A small image denoising autoencoder, trained from scratch.
Model: 2.53M parameters, decoder widths [48, 48, 96, 192].
Training: adamw at rate 0.0018, 6500 steps, batches of 64.
Data: trained on aerial photos of the United States (SatlasPretrain), 101725 training examples, 4.1 epochs.
Rows from block 11 of the encoder of a small image denoising autoencoder, named by matrix and row number. Each number is 500 + 40 x the weight over its row's rms, rounded and kept within 0 to 999. All counts start at 0. Numbers have three digits each.
After each channel's rows are labels from the 100 images, of 14976, where the channel reaches its highest value: "colour at peak" is the nearest of a few named colours to the mean colour under the peak. Only what is clearly more common there than usual is listed. The data: aerial photos of the United States (SatlasPretrain).
# conv: pointwise conv (encoder.blocks.11.conv.weight, 240x240x1x1), inputs 160-239

conv.159:492538489475537560484504479483550424391487500505512471507472400448451463535479569478490442507516512509479499497482392502510498587474459459471487457463486461508439487469494439537504490502542439480462496470504494524498548445548539487486531504
colour at peak: white

conv.202:496460482492491475515498519557488521712496490522495533511504689503510519501499496493473525475495512498521493505512684504520490513490529537493496527494524499489548514497526516491501489494508675507489475469487523491652505504515491515529489483
colour at peak: black

conv.3:505471491500486482515506494550472560616514461511467533491517610470542504536519543504435536488513535503538489499504603483511436541450525494477501541492481514482518500512510481492468481468489576478489485428468515502602520502531481497490463469
colour at peak: black

conv.179:514631519514494550485518576562538526476526469459521477514501510476478507566521578500510535542550556528476506503481546516511526558509536500507513524515479475499454531517519491499507515510500502482498516521512480499488481490557458557505531517
colour at peak: brown

conv.57:490425504485504520481530484499498394433496541491515471503478465506551514459481459510524464492462435503451516466486434537476549471544472502503486320489535480513549500508474517496501508506474465551479519530518477508467466499412493489466525524
colour at peak: pink

conv.148:490427521472502463534492506510467484700483496518461526477484631510520513494491470493462498503514482510517497525511640503514483543489531571481485456487513507511534486482484536506477499474514615515502500453485525507611501522461499496528485495
colour at peak: black

conv.89:493504497520512491522488517584475547631504467509483524498514624450526492533508544486438527504534523514548473515503616496510449565472518514490478549478477523493501489515540494514474487498498615478477500461471504480578503512539498499483467491
colour at peak: brown; black

conv.107:514551485498500536481515495511541371349481507462529464489531380498489502508512485523518476500498467488462525467483401501471540510548490475531494450528487475506462517519483487508524529512494380504501495539512492509437480486521524490490500519
colour at peak: white; pink

conv.68:513461499515497469530502505573462554703484499517461532500499663490524497498485496489473524484501503511520498507519639502519481517488520529493478509496493521485524491507498496510469501467510645517488496442470519490629515522485478511514502483
colour at peak: black

conv.21:505419479502514466522492477493475416555490441523477510473507514457523489489487457488471443475483491523470504497495557500521497492449521535496493517496475486490540481485495474502486500469495524518485460409507465479510517523441487523452455483
colour at peak: black

conv.44:510509507548516498533509513598485549575520451502481524500506578491490500541519554503448549506550543486489511503494587507533458567484526506509524574495474509488514507518523488479523503504508557474492495461499520495538517527535481534446486491
colour at peak: brown

conv.40:493467498504505458522492495586486581640490493514467520498497624478505495499495533505468502496521505498511493506495640506497452552477520507468484515492484511514527484500496487492478488487490610470504491440458510493621527500520491509482489496
colour at peak: black

conv.72:497426497490495474531492500546473461641496489504444506484507624508503503489493430478462505493489482496525495497494615502498471518485520563493499483483517511515529502493485496465478487501499604537469505433479513499611521529472501494510492493
colour at peak: black

conv.102:515454527501477538548493512533472494622501487521486518504493580511537539461500470510496512505470497528466492495476591504535508520473533488519516640511481533518500524495531474488502537539499569490509513444514489522558507528445484523433459503
colour at peak: black

conv.95:489513507476471515474507506532517384416475523458492468504489445518535496447497435515553446507504462489480514488480427527480523475545504509498495428505528506507486487496491492526485502512486446529501488520541496510467463511458506475480503518
colour at peak: pink; white

conv.137:480385496496500464527495472543456436552493554564472514492511542537534515448493476490501490503503467469519526477529539504504498487502449526517489417516513516508538524495500521495502502501502529505533491468504525498557512542419512454516499522
colour at peak: pink

conv.183:504450506495476448523499505558476489737490484521479526516504690504521489506505497492475510476490506527518498510522684493527467519471545555491495516485518497493535511507508496506484495470499660513501480461478517476642507514510512505527497492
colour at peak: black

conv.70:507575491474531558472499491480553495349515523475516488532484369481447491490491598539540488513521479507483517481483376509495522583529493429538518463505488480520457510518493499556524515519485392498522516535523482526395490462516507493468507518
colour at peak: white

conv.129:494480494497503467515507482561467577644542490515482509490498628463534513538502528499452529497530519516531490530533615487510467544476511481493487551507483538500524476487521473488489512503522602487499481454486505484585517502521498514491481473
colour at peak: black

conv.188:502406518514523420545525466529485423505482510570480494502503534498532513450491451536486461495503466488529535491495515497505511464529484498514488357493512519515540528525498513499529500514526509533502508498504535520539489504401502446519510514
colour at peak: pink

conv.49:491456503484490460521484493569473488726487497513484499500486682511518517508488512479486522504502503518508505510491698498516480534485519535497485533495503494488523512482502503505495491482511687505482500434486502480643504520501491502529489475
colour at peak: black

conv.192:512550509503506553464512502517535505322486533453529480503519370486474507512522588510547484528502496506467497502491340505481541542536467409518499480518480499491464508511490503503517532527487375489524507531529484506392500499518503487423511509
colour at peak: white

conv.185:499370488487476470529483487519467473598489500518452505489517591530517533493483443502464513467516484487509498504517558483503471513469457582468483451488516527533538473498493496474484486494484583500491494445496518496568506506458526502508458498
colour at peak: grey

conv.209:511558486509511557471523511491518473338515539444535472498502389503487496500500552533517479519530517488492510485505390519482522582535464456505530495511466480503476508508472495514507509532491416482503489523512472533409469500533501505466503514
colour at peak: white; pink

conv.235:499372499500559487533519516521475413586492468559498523501499551490551470495525455477500556487565503537460509488504561493504484493492565555502503527493477536507527476490503486474525493500496557490511510457507519494569502521464494546517459488
colour at peak: black

conv.78:499501501473478455512507498550479557693496493522491516516506660498517499480499502481477513498514519499507479513493636495500465557466528524489501541467510507503539490488512503501490475489509641521484483438466514497622532515527504503500482498
colour at peak: black

conv.153:532554498504511561469484483546543485370499505457522460498507422502470473517519598506539495507520505491494510504487420535475513593526477421522526507523497485493453517500479476499515507509489411497498490548516474502417489477538490493467501506
colour at peak: white

conv.140:516457516523525494526504500521494528571497442491499528499520569462480469508520476508441530491493508517465480489496548490524473499460535506493518596478483521500526472498517472491520465510510561519477482432511534510561522517508503541425479475
colour at peak: black

conv.204:493457505500482437517496507565480572696498492526480500514498655503524515511489503493487528485502511517515495504491673491510478542483523527479463571499518489497530490495513506522492473486497655522495504461496535494630522516525483507523505499
colour at peak: black

conv.97:488485503494493473534502514519474537689481500516468530489512631495511511483490495468448509483515504497519486517512642483516479526473520530480489517480520494470549504493505504514487487486494629504498468427474517501611518511532486516504482506
colour at peak: black

conv.84:503372514491502468505506501507467470585494483523465531494501553509522518501504413487461514485502486501510501510500561490482472533496452571486487441478515506522540488517502487475487484473485541500486490428489517488556520512473510508479473474
colour at peak: grey

conv.162:493464497497512459504503494578464563650499493494467509513503657466518498475508506487473517499509516500523488510502660498505452551481529527493491524495485515509534484490507505523475487477502633497493476442468517482631534513528495512486485482
colour at peak: black

conv.6:505511496518510503511491503607478557609501468504488512494521608493530508534509526480448520499556537483532486506493619498502446572477544518493495560485477518511509506519524496496475479485495597476495504483479511496587520504531486503481466485
colour at peak: brown

conv.104:492476503501478502508508493577463562642507480500477510493502632496521509498515490485461526488511496494539482490502634498549469549486502524498484524490458515491539490504511478494482472494504589498490495432470523505612526512496498523479493478
colour at peak: black

conv.106:499526518537485494525492509512527529531491471536512511505489538488512486552516553500522555516559561507457532485505597500551507501459535492530502508513491506491512521510534473507510521522509507455500527449514535501571511534467487525510499515
colour at peak: brown

conv.54:468438509500487456518492495586482511731491485519485519508491703516529487501497491483495531497480493509521491512511686486507481518491528537484485511489523503498524498497507522497481479480516670518496486465481524485646512511502477516511495480
colour at peak: black

conv.187:494460497491486464529499492574472565729493498512489518493508692490512500496491501489461506506502505519523498513509673497499486523456536549492503533496525518489535481483517490502477509480504681505504500454482522490651510508515484502527504495
colour at peak: black

conv.237:516508504507519480512504492587485564628504493494496535512507602478485502529519525497449526491547548506524476500507598496504471587485527506502503546478485515499522492506506508502507481505519600495490500496496521499584528509555508497520489474
colour at peak: brown

conv.228:507443503523510563451504484493502311407485513443514458526496469506486507485526483539526478486440457529554494489484468518469543424514464532524491282522478516495459475536493514515488478514487466560506542536546470534503480502491506497457508509
colour at peak: pink; white

conv.11:495376515524491454542500451527459421508468524577489498497498529528509515465488451514471444491482465465536509477506542507507495474521470520488503373521521527503536489505506520493503510512491523526518506488522525505526479515400509458529463544
colour at peak: pink

conv.90:498391510490511442515498502539479439581499550552462520485498545526520488452497455510487490493476482464522513495517547505492502490480471533503496439489511511523545488480468497471497505508508548492501496461495520501569489539437527463538487531
colour at peak: pink

conv.131:504606506512492514485490545577550559440473467440500492493487470458463486562541608529495566500577565529490520492483513490518521473489547522529525543515466504491570495548513496471515521500472478504506494483524523491462466522563470563451557503
colour at peak: brown

conv.86:503568484514490490514483522584487558601499470514501524491512590500492503548528541470464549498552546491491471526514597498521465573455520510498486545496483504492521488485511484495498475493517581480499506494479532494548523493561496520502500472
colour at peak: brown

conv.234:505344491504521455521505518497458442549490535528442515497503553519538517446491452475481504493516461498540486515505537500503484522499454572482494402487528549516521493493494506478505482473484545484484492444474521476543512509462536445519456480
colour at peak: grey

conv.211:500471511500491457531500496568477525713497472523489503487507687494506492498495504492480495492492511500516488492504681492500472526477531532488504533484527496496544477499507499515483491488512680508480475448483521487654511520518480503519487493
colour at peak: black

conv.32:505481494476527492533540510511445542576476409530470534482505568466444456423486427494434431481440517510454490524506555471470483507468539500487475611486470536493578490477464466449473476476510571553485497497488451508566494510455464508500436485
colour at peak: black

conv.122:499463489500504488516496488567478490694478479537470532496501681495525519492512487468457509489485500519521501508519661482517470539478528553481473522492525517489525480504519509493474487498521658526497501447499518485623518523489489509518496486
colour at peak: black

conv.108:508555491510503536473493483518524478344510535468533469499487393498479507506501560529537489510513493497487517482468402517495519623539492434511507491514503480508446526511476511524511512507508394476517485513514482510425486478522494501450529524
colour at peak: white

conv.60:487548505500508542486502509518515381330490497459504472494512402531477497505494506512536466524492492493487492496474407495486530527533494461499525493512527478513465484515487500505519496515491409494534501540541465518416473481507486481481519515
colour at peak: white; pink

conv.128:498417497480471471544519512509485515622489504486482531508510592503533501469496481500451534480527523530426477473530606484526472526484536539493481518487511526515482505477539503503507465479524536493506507435495515503586510517489502494519506478
colour at peak: black

conv.171:492487494491505481525485494561466572669525456534476506497504624493538511495503534478463526488519519488530492505504624495524455554460525504498464557498481523484519490491507501501488480500507613474494495448493519504602504521522499533490482502
colour at peak: black

conv.59:486381508511513457523499476537462434564473538575475497501501549532513495449506442508490517491495442463545516500505548504476489449488447504505497428519519507521543509509496512490506532484506528485511506459500516494525494513438549449538506509
colour at peak: pink

conv.219:502535516495505555479487505513545344362508521457546467497492420542458487517476482525533485494495466481562512488477440510494509488525460470506523452499486495498471494526473504490511498523477411535513510560518483516462476482471524463481529519
colour at peak: pink; white

conv.58:510555519497511561486519484526521448334518505472512487504472376500466499497503585518521488496523488497486523505482357512486506550514486450534540471512470475485454477526467482496516508530499379488508505559508486493386483493548495490437516521
colour at peak: white

conv.224:474463493498470508523495518452474456529482419498421523482517540504461497523508454475449484482538493537448491521507513481518437492475526563470474522452484535485543486525519469477490486491488510522491497497476540472511526498470464510514458481
colour at peak: black

conv.125:494343523533507455535504542498467433543465560572467511488488530522559510446515437523501516499522459476534497552526530508507498524471471576527504426506507487549538506544496499473534500504502531478501479476522502520528508544446543456497506529
colour at peak: pink

conv.238:478398489507518443519503486557472440557484551552479508490485544530517495451492466509497498506496455447536522470504542499476504469488478518500490422498519514508542516493490507513502509504493535489493485481524522504550515534417521454531474535
colour at peak: pink

conv.19:525553510513492557460487493503530404356516529470535459495511394519467505504514471516528487488498496479486501481487406511480523583518455448524531474518526477524483516516486477509542511527497414496514512519517470510432465487517524487489517525
colour at peak: white; pink

conv.135:496425535528506487498500518523513556574490449515492522488498550506494471508504510524478517522541503522485492510512599510510509507492546539480471593497463516490513516501519481528513485500506532483495500454514509508578487509544492522468484489
colour at peak: black

conv.114:502479513486493482515499498583484560710491492520480513492498673489518494512506502484463517512508501513523490504514657503503477539475505520490481577493523504481534499478508500500502489486518671518499473462488521495634515509508483513526514488
colour at peak: black

conv.75:490466501507505506513487503556460550644507468506473515498526613494520532484498529491458520477507514501509472504519612491504450544465526517486497530484470513483527489515509475474479481488509595485476468431476505497596524496520499534478502483
colour at peak: black

conv.36:514548498537491552463510506566522494332516523476532468492516387501458486508518598511506492496513511501492522496472373512486513549527446397510537534521473484499461509528477493483516509523495392479509497541513489500384486474552490502450509489
colour at peak: white; pink

conv.144:517548515503522556465504503538507457330523525449505478497489391520449500492496569528530467511510484470463516509472388503493524557513472462513499455521489464483461504517486507504543531515482395487501493523538491511393491471527524507459516514
colour at peak: white

conv.214:508509480485508421532488482509463550545467466525525524513508543449473464542504529492460543499549559496473469512521550497498447488453529517494488512484500511491538506481510487505516469484555545446495514479485520506508487504533487515560477506
colour at peak: brown; black

conv.190:526528494503505525485513510497540409397496522445505486496485398516475496507488503533531494499489481495460518488483384519487523586529479478510504485519521472522449505511489517531517497499490413483516504537520480508419489473520525477476511496
colour at peak: white; pink

conv.50:515556505487511570475502525536510405323522495448511481515492376503488495506505487498546481531495487504467512487470394522488536548540481477529535484516519511512472513516501503510526521537486388482515482512503486507399490481534517492463526528
colour at peak: white; pink

conv.149:471410523488487440525499483552475439577496530563469508495494555541516508460482441496482504509481448479522517493502542496488507463498478515495495424521520522517540511507500522492501507484504545497519488463506522500546500522444533465532486532
colour at peak: pink

conv.105:499470507519511488534489495557469544608514483517471531504510616474533507538508533496448527481529545496549481506498579486522437529459512508483481543480460527500526478483523457495499496477511572467478491451495516484592537512520478529485470487
colour at peak: brown; black

conv.212:487473499520490481506484494582453546636508455485456516502516630484514506478524531486466531502520519507552492507512631500534448565488520519468499536482473514497527501495530476499488487487491593459481499442478519491605528493526492497469484480
colour at peak: black

conv.2:465400499478491403516503469521449450583488535532470505513484542532517522450472454488468473473499469484531518498501554515507487497486468539510495397483514505501544483491501512493488491505519543493491490468510534493551519522445538441547462506
colour at peak: pink

conv.203:521536490490520536440515498490556478340510523457555478492491392502473477518517571509520467486518511504469528488491380521487537577558480455522503505505488514506463504517488485482534519520481388481518514516511474518417471482542499502458517508
colour at peak: white

conv.93:525552489504498508474491514496510427356510506438525478509480399509487493500497487519516445519518479468465517503496407519497509584525497453521509471515472494506476482496473498512508512536487423480498479534526475511418502475521500471469517539
colour at peak: white

conv.232:489378511505505466508496456547458448552491549566446529491492533527530513447511443489470504488505461481539519516519533501490486470481458558491495413499532523503524497505468493473496506495499545503489490475511522480569501529447526451524486531
colour at peak: pink

conv.222:483384500507505445504484504539447443566481539554448504500518572506511498432492435484498495473491470489522483506533550486505491485463470552495469413507514511526561481510491499473481502495506537503491498462499528486586499529448523446535473495
colour at peak: pink

conv.216:495473497496479472519494503561474488730476484518475517499498701510526520490493493483466517489504500520519485504518689497502478530463540549504490525483506501505550499488496506512478495495499700496496487444483531489648509525485488504527476508
colour at peak: black

conv.71:490460490484485467514492497588484564725511483543493512490495685503526518501498489492476527499492491502511483500504670485505486530475510533492485537491512500493547482509485500510492494495518677503491494472486521492661516526497499511537493496
colour at peak: black

conv.143:503555492492501542488517513513523378351470519484522476494500403516475488497510500516531495505479506498476508498485430477491520535547486466505505468526499483525470495513489501519513489525498421485507512538545494514428471458501503503480520526
colour at peak: white; pink

conv.215:500563500507526533481483498498540504342509536489538466497503372473490500517488568533511461527519500503494512498478387507488521593551475430492504486516519488506475511501484477515534486517488386478525503535505477512381497495547521499453531509
colour at peak: white

conv.156:496406508496495485480482479530464424490486526572490508506495506519535519461497457499488451515474465486537513446494480498484505454514455492504500355530508494507529493496481513516506502504506499532504500520516478539522460488408493492458503526
colour at peak: pink

conv.30:488317493523496462522491530461467440531479571532476520489505541533528519431520432503486502494505465518537522484510549490487513527480465574518497438500513501541550515520505499471503521499510518516498475418490503497523499552427508423514478506
colour at peak: brown

conv.55:498466476522505499510494495550460523560499451518464516499505567477521498515512491480448503488497519500504485488518558492514447500484533531477480525491478523491518482508504475483458474495490533475492481416482508485555514498509476484445467480
colour at peak: black

conv.195:487572497484498548474511494556546503354509491466505479512521412483474479494507575530542505518520514481478511462500421495503514598523465411531528517502478500489462523491484511483518510525499403482523510531508478509421484483551507472414529519
colour at peak: white

conv.146:507486494526507492500490489592478550614505442491468499504505597501534502553514540482465545466537519487541488506500608477523465564466535512503520557501483518489526494512529500476489475478474574487487483443485520505593521494528486515468483472
colour at peak: brown; black

conv.157:499383497529503445544496488534494430549486581537487539484515521541551474421495474519514501509494465462546506479504531504469495472501448499515524395515528520529543506500500503505518496504507530518498503472513519509556511520430536454532487511
colour at peak: pink

conv.221:496454509490487460527500513571486485719477492521480511508497690515524487490484492481484519503513491508512490494506671493510489508477544567504479510494509509507535509486500512500495505489513690526500494476492522507646524530482488516541491506
colour at peak: black

conv.178:501415492467501473509489486501469405566461503506490512494503548491532508453530453489481464499501518525534491514516568490494491503468526493502499496491488523503496499470502464465500481489523542483494488412485518491549500522466510489533465493
colour at peak: black

conv.83:490428499486480479516497506501475478673487468524463511482470610507519515507499486475453513484496499511533498490505629476510477517493540557484468446490521506489553484475513496494483505468509632520469480419478514483592526521518494527505494501
colour at peak: black

conv.77:512547506494489556479472498525529432346511559449547484500485380487471506503489499512514480474496501507460502495498381540479523559552473455495502476531496493505469499517497506499519494526483388492505506527511464503413469479517510474458509505
colour at peak: white; pink

conv.172:477406504499503421531503461533482444550497565568460529494485524518524503450497446510484477505482447451511537483503538533482522468509468497511502415508510511510541498484483493500499523506494534491510478478507535511538490531416523450531475532
colour at peak: pink

conv.165:498406506497477445518502503503484493700495484510502547518517646532517513513481478479499525491500499504516487522530644515530481556452510579496499478481501510512532496472519551486478500491490642511498502429488535512625504516476494532578499503
colour at peak: black

conv.53:499557497517479495486511530616522562535517455504493478500505535484484502557523549509482560510542551524484525486489546503509498571503550500508498566513465477481515513518517495485486501508491510509517494487494519496507498516543485528458516506
colour at peak: brown

conv.113:486412508487491441533488473535469464579484540563455523496502560512508517452476436499472484472488475475534480498521557501483503457485467542486492419481525503507528485501486501513494495485501565518495499481499513487575501514470519468552477507
colour at peak: pink

conv.109:512589508495504553494494506564529508375529512473528484489495392497477496496498595523533506538526511503459521485471397499491516572521471418519507533534492484492449524506491516496506488521502398480489511535513491497405468497531496496446502504
colour at peak: white; pink

conv.233:482480506499488473513483516575469559692487493512471496504499661513520509485489494467475513474496501506519493512509647487521489527485528544482481517479501533495534498507499495498492492475494644501494490429471504486636506512500493495489488487
colour at peak: black

conv.20:513548486506577503533504500473469598515475494544555524476512514502467493494525481499491510479438522459531518525505488520527481468446550531495483607498494532499454506483511529467532468509523496510503516539507492504522519525436522522559441494
colour at peak: brown

conv.236:520588475504482564476509552577513555529516448414509480492500525458490496532520562486498539507528563520483491494477537494505500599479530506490500517511494494471471511531525479448507485497500518506485524501504472495508502484551487532506512475
colour at peak: brown