config = dict(
    model='image denoising autoencoder',
    dataset='aerial photos of the United States (SatlasPretrain)',
    train_examples=101725,
    image_size=64,
    crop_scale_min=1,
    horizontal_flip=True,
    bottleneck='denoising',
    downsampling_factor=8,
    encoder_arch='mobilenet_v1',
    encoder_norm='layernorm',
    encoder_activation='relu',
    encoder_depths=[2, 5, 5],
    encoder_kernel_size=5,
    encoder_stem='deep',
    encoder_widths=[80, 128, 240],
    loss='l1',
    latent_channels=8,
    decoder_norm='batchnorm',
    decoder_activation='silu',
    decoder_widths=[48, 48, 96, 192],
    decoder_blocks_per_level=2,
    decoder_block='basic',
    decoder_attention=False,
    decoder_upsampling='nearest_conv',
    init='trunc_normal_002',
    residual_init='none',
    optimizer='adamw',
    lr=0.0018,
    beta1=0.8,
    beta2=0.99,
    eps=1e-10,
    grad_clip=5.0,
    steps=6500,
    batch_size=64,
    epochs=4.1,
    lr_schedule='wsd',
    decay_fraction=0.4,
    final_lr_fraction=0,
    warmup_steps=130,
    weight_decay=0.2,
)
Rows from block 11 of the encoder of a small image denoising autoencoder, named by matrix and row number. Each number is 500 + 50 x the weight over its row's rms, rounded and kept within 0 to 999. All counts start at 0. Numbers have three digits each.
After each channel's rows are labels from the 100 images, of 14976, where the channel reaches its highest value: "peak at" is the part of the image that holds the peak. Only what is clearly more common there than usual is listed. The data: aerial photos of the United States (SatlasPretrain). In brackets: how many of the 100, against the usual share in percent.
# conv: pointwise conv (encoder.blocks.11.conv.weight, 240x240x1x1), inputs 80-159

conv.70:532478495499487471558516517547516527536503496489458438469525513447510856544531562517527496551483493558497542523502525545483474532516541455443496435527554508494470512545543504428476463472485512545536422527491513457518523469506468513529517448
peak at: top right (33 vs 14.1); top left (33 vs 14.1)

conv.59:509504507480520505499498441462519473470495528480489436444433546556532371338480482517477453463484538511479511486460480479553528466504514499491490543529462485509463557495490467564529512543493527452450549471420486550435523446516510452457503518
peak at: bottom left (35 vs 14.1)

conv.108:475457501518496485574505492555495515530484485504474489521509485491470936565516596513497476527491494566523523541476510534476482535508513473474493452510545494493491511528492489429490475501486498524518445524496494480508478501521495486512509485
peak at: top right (37 vs 14.1); top left (35 vs 14.1)

conv.32:450501487484493459522546488471483517449510488560535528500466479487490438428506489487463464487534478526508477446532433498523546446521486509508566499473453521520461497535511409544480519515453499387446545491492530520408477511468509461470508478
peak at: top left (37 vs 14.1)

conv.156:527497523494506478508497404453518474477499454473533487508443551518508467467512509533502407507497582530450530487446513474480471530529506539501526519486480484498466493527463452506508545562492532504511545486366537476521534525498499422449503456
peak at: bottom left (35 vs 14.1)

conv.232:473495525472524510493492429448504457441510520508473423458429504509499372349483485496468419469486545504463500469448518455542519492516503492482497578526474481493481554487482455533507516531498495457433530490416498518460502443469472470456496493
peak at: bottom left (34 vs 14.1)

conv.35:490458487517482506498515507468494523531521498516543515471471492473517481424498358503483474509524502381491520466503470484543539373492481538510538559483461501510504478479500495538488511507463522374484552488472513555456489396490510527462503444
peak at: bottom left (50 vs 14.1)

conv.222:493500531491513534491496449452490472482478518491518461470433493512499361361482465469446435500467532489465475458442528470520515514504499490503490563470483446505480534436498455539505534525472502438453520499417501533444482462471489458467473466
peak at: bottom left (35 vs 14.1)

conv.105:472469483476550499485491523538490497432538515513527532472518476467505512452507376484498515478527477394474487473514507523512525406487493471504522525509518521510520467458483535544535470406517475455457501498527533529470480410496534515473490471
peak at: bottom right (33 vs 14.1)

conv.102:527462488475478472562486491490497514499492525510566526450511505513526457496497305503491499533532496504512532431513485459485529467519545530531507532530453517522476468549528515575523507532514515489498545513515512533426526532509488541488541480
peak at: top left (39 vs 14.1)

conv.2:468505496469501501513488447457534468496482495512484451453432524535511348340484433498477446479462516470472503444468535475528534477480509509481501572500476482511494567463498449531499503542496485435434547453417503545441498437496497446460501464
peak at: bottom left (36 vs 14.1)

conv.113:511504524471523485486484462464507470473471517498489459472452494524511344362509457463479454465462518528482490478457507463520518514508501496499493537493471482500489546422513453554504535549493522474449547473426514530456486470494497441458483463
peak at: bottom left (36 vs 14.1)

conv.228:489628505538489507507522500526509477542483593468460487572473521521506488591492596513469414491446530562498499524516519531466473489501474585528502573488531459516516500569468449566479477580504509474499462511492526426596489658531487506548501631
peak at: top right (36 vs 14.1)

conv.210:503472515442505447490498372429516464468504464493516437444403544496516436324453470492524449499486600411502528403503467447534510418538489538539496612458525476471518517548436488548496502442492490568463592496409514432474521475498462394429512510
peak at: bottom right (39 vs 14.1)

conv.33:515441512495508514477480473509510485512483514520552505454467510408509510484498344491507508474528494391504489491533500468503500405488507527483517543531487532479515505509463510514486478415522507423472561490538483540479494436504490555469500484
peak at: bottom left (61 vs 14.1)

conv.137:530507514475509500531476454450488452499496509484488445442435531533505382402462454533497411475479562502480511486480486438568512514489525487496467547535468463518464567492471457525508537539487532454444529479415525549451543459474488460445491491
peak at: bottom left (37 vs 14.1)

conv.203:467502493506488456537501507531500490524480470476452489527506517511502898533528566521530532490499507568522521536487495548472481569490500482460494426501515505485501503531502508430494479487508473525532447538501504451512518514508496520535518468
peak at: top right (39 vs 14.1); top left (36 vs 14.1)

conv.215:502484484527484465555527503529478523562494495508427493517525502516500875542534577527505463497483510553541527550486529531491487539477521476461501457523523496514508521543525528431496479483498516551525448534510524450507524515533479514518510470
peak at: top right (36 vs 14.1)

conv.157:511493540538496526473502419438451485497524510476536432466443511523512383363474459505515468505461552489486495455469457491547504470506535493497508532544459474516505554498461472574511545565517495438424566493424526543462501504488478481423512478
peak at: bottom left (36 vs 14.1)

conv.82:544506512458524532515484491476482472493519519528545514490502470499492374475490416503527507545531465449477509499503480477522502491503467543584478539519459512484519469413548528621500533528510513465457566475484503538475503541509502521450497502
peak at: top left (43 vs 14.1)

conv.95:490526516472470455501470439419483460530478478493494476539448511497460604534496542512508461488473540579504504521459487424482463563501493541471539474481548515507476537550465459499505554576500493570510481487421517470585531530514509435502495502
peak at: top right (33 vs 14.1)

conv.55:496418456464513516478476453522501483460507497514535499458477475418515532482484357493493477454505488397478472457511473475476528375506468506474501524527511512476514490487466490499487479424499463523476518480510489546470483436496491521470471508
peak at: bottom left (55 vs 14.1)

conv.238:509522507459513479506476454455479481492485499473486420479455526536520385387495464512475441484482532525469500477465487441540495529514509487491471568528474493484487550495470465552516529551512533450433532453420493544458525479498510450462491524
peak at: bottom left (37 vs 14.1)

conv.128:512477516461521495515470495477484505492509509490585520483510499452523459480483393495493508528528454469512478440510474455515541496506461517567509532513483538481503471504527539548538503487514504461449581508531510540496474507511499523465487454
peak at: top left (37 vs 14.1); bottom left (35 vs 14.1)

conv.188:495514518467490536506521416463483462463491511466500439491446507537563397357475514515505384463495557482480533454472486467549511461525566506507508519552463503522479579517502452525489546553500525458461544450375519484464518508506523440456507498
peak at: bottom left (34 vs 14.1)

conv.77:497500469500489480548517520542505501563506483475429491495503519507491806552497593511468494468477513590543509551461495519473452553501514491464459448502536521502482529536478497437483467575527535528536456536475501443532527515532489519543505498
peak at: top left (38 vs 14.1); top right (36 vs 14.1)

conv.21:503461505472491486496469487465499490552482500490563529455471489472515462430478410480482455472499454478514485372492488452503544425518520523500487560442444515489486506490502471503495502411526478296473550473515478522437491525497519508437518450
peak at: bottom left (83 vs 14.1)

conv.83:501443525441503501508466480460508482480507492536521518426462510473529406391496367468483501498535492354467491476505474469517535413499471509509494562504475493517506498451491533527500545533520486463460546493491483535481492458484508510463496451
peak at: bottom left (36 vs 14.1); top left (35 vs 14.1)

conv.149:491513498500525509478494451470489464461491513469484441496458551535508381388484465508479456470480581542483504481444505470528505519505525481510489545537465480492484540482499458533510535514516538447487543469409508541473529480518499440432492526
peak at: bottom left (37 vs 14.1)

conv.224:521465491433530436503453488500512455406508520495538540462450485466495434417478378483514487520494523535472466414507503473481539455501448454489511541501522493491531544504501496500504495439521485543471532474490464540500497551477478529486491401
peak at: bottom left (48 vs 14.1); bottom right (35 vs 14.1)

conv.125:490491511449506563533521446451532475446510498502520436454446522518523384347482461501494451471488591412446492462499518451536518451506534504480530582547484459529482556551506486539500549560501533416460551468437509547457486448459489502448487495
peak at: bottom left (38 vs 14.1)

conv.30:525479512466531524484467437432489484472491510483527473456393531476533448385467401519504469466467552397473515432497545474523546426487512512480522588523522475486495493530481505485491524437526494445457541467415510559446499402492503456440537504
peak at: bottom right (50 vs 14.1)

conv.90:502518507464508517489494460447499485476483526474497422461438515520484373331511483516490432450477524472474500460459516478555521500506513494490513560488482471470459558499492468516541528541514479433465544499420517547437499459478502464449484485
peak at: bottom left (35 vs 14.1)

conv.106:505499483462510517504476523563493511554480509499524565468575519446524524532503382505498548531559481446499533476509477511544519478496525425517485504494522521497452490551517500547510481432555512392477533543536504522438499412520520568534491523
peak at: bottom left (35 vs 14.1)

conv.233:501476503489510513525449496484511481468509509523534521454477500503525447445497369485484504498511493399480498480524493474491533431482460519576499516491487516493490484436490535580522496461517482465482540488504486558485482465489501529494474483
peak at: top left (40 vs 14.1)

conv.172:505518491463488507488491473436486462476506506490479448463451541548497376352480469516482443479490527505480520466461499474563531508516511500495490518535450465496478547497499470530503537565501527461464539473388518568455546450511487486475503518
peak at: bottom left (35 vs 14.1)

conv.153:507483494519473483604545502527511517531529501473439487501529514478489874620528559522528500529505506548503508495488524553479489494503533486476520453516542502508505526540503439465487464474486509523485417545538472490487534499486510523568525624
peak at: top right (32 vs 14.1)

conv.93:458497518495473460538494490510506498539488488510434492524497499512478846553503567501480476491478487584516502537479512547503472570515501487481487457508516502519495547534466515447518471563496480514530438514475518449515541507526521467505515494
peak at: top right (36 vs 14.1); top left (36 vs 14.1)

conv.235:469450493461517563513560500420549507514516513524568508445419474493547457412508411464517510499549476515541488406516466487551531465499498531554533550418493487481540479549513586535503505479506484455477567497480506532489453570511513562583500395
peak at: bottom left (36 vs 14.1); top left (35 vs 14.1)

conv.178:503428471531483524504519525443483529511524538520532491468462451446533455453506365519490407490519504507507493422491517505526555486510516527555521492508466487515466458519538450526503531517504484370486508495474505519442487468487490470457484426
peak at: bottom left (50 vs 14.1)

conv.72:497455503467505515519438469493512484494468497499532518421446511469522397420478380494476484493496525441467474479506496466492516438495460493515500536483490522476517491460505491559527508520497494455501537471451500515478501469497519491462474385
peak at: bottom right (36 vs 14.1)

conv.58:503495494525475466558541519526477508527492482497422502535511541494480831543514605509512527502474469577503515520489498525479484525505482504422496434490494485506507517523508501426487456465480509507513459536525510482515496505496497538532537442
peak at: top right (35 vs 14.1)

conv.165:503473510523514513509451461481498505538461491519546521490519470531535387381498379472508518494516509400459488484524522475528538479475489540493504549498483492489488507454523542550515539533506511488494585465513504569464490470491510509420488428
peak at: bottom right (33 vs 14.1)

conv.11:508494541463486495501489421469482465471517497486508434487436538510515388390533489519488414448476546504473505473451493450510521499519526495477510511547482515512468550531471450521500527554492527485446526453391503492465542488492481436461492513
peak at: bottom left (34 vs 14.1)

conv.209:503480500512484472548529522534494500532497511497447478539510509514512893577496547521521499496493505582541500533484500544477484555502509472492495446480538492497497503523510508450493465568498500521539486522498524458536497522494495488515522479
peak at: top right (37 vs 14.1); top left (36 vs 14.1)

conv.50:514485499524470443550537509512464475549504510477465477514541505484473825567513560526514507501482511595532510509482491542446475560504537480437492434521534500522500507541465462459466467565504501546521483544508503479554507495507501475540502489
peak at: top right (37 vs 14.1); top left (35 vs 14.1)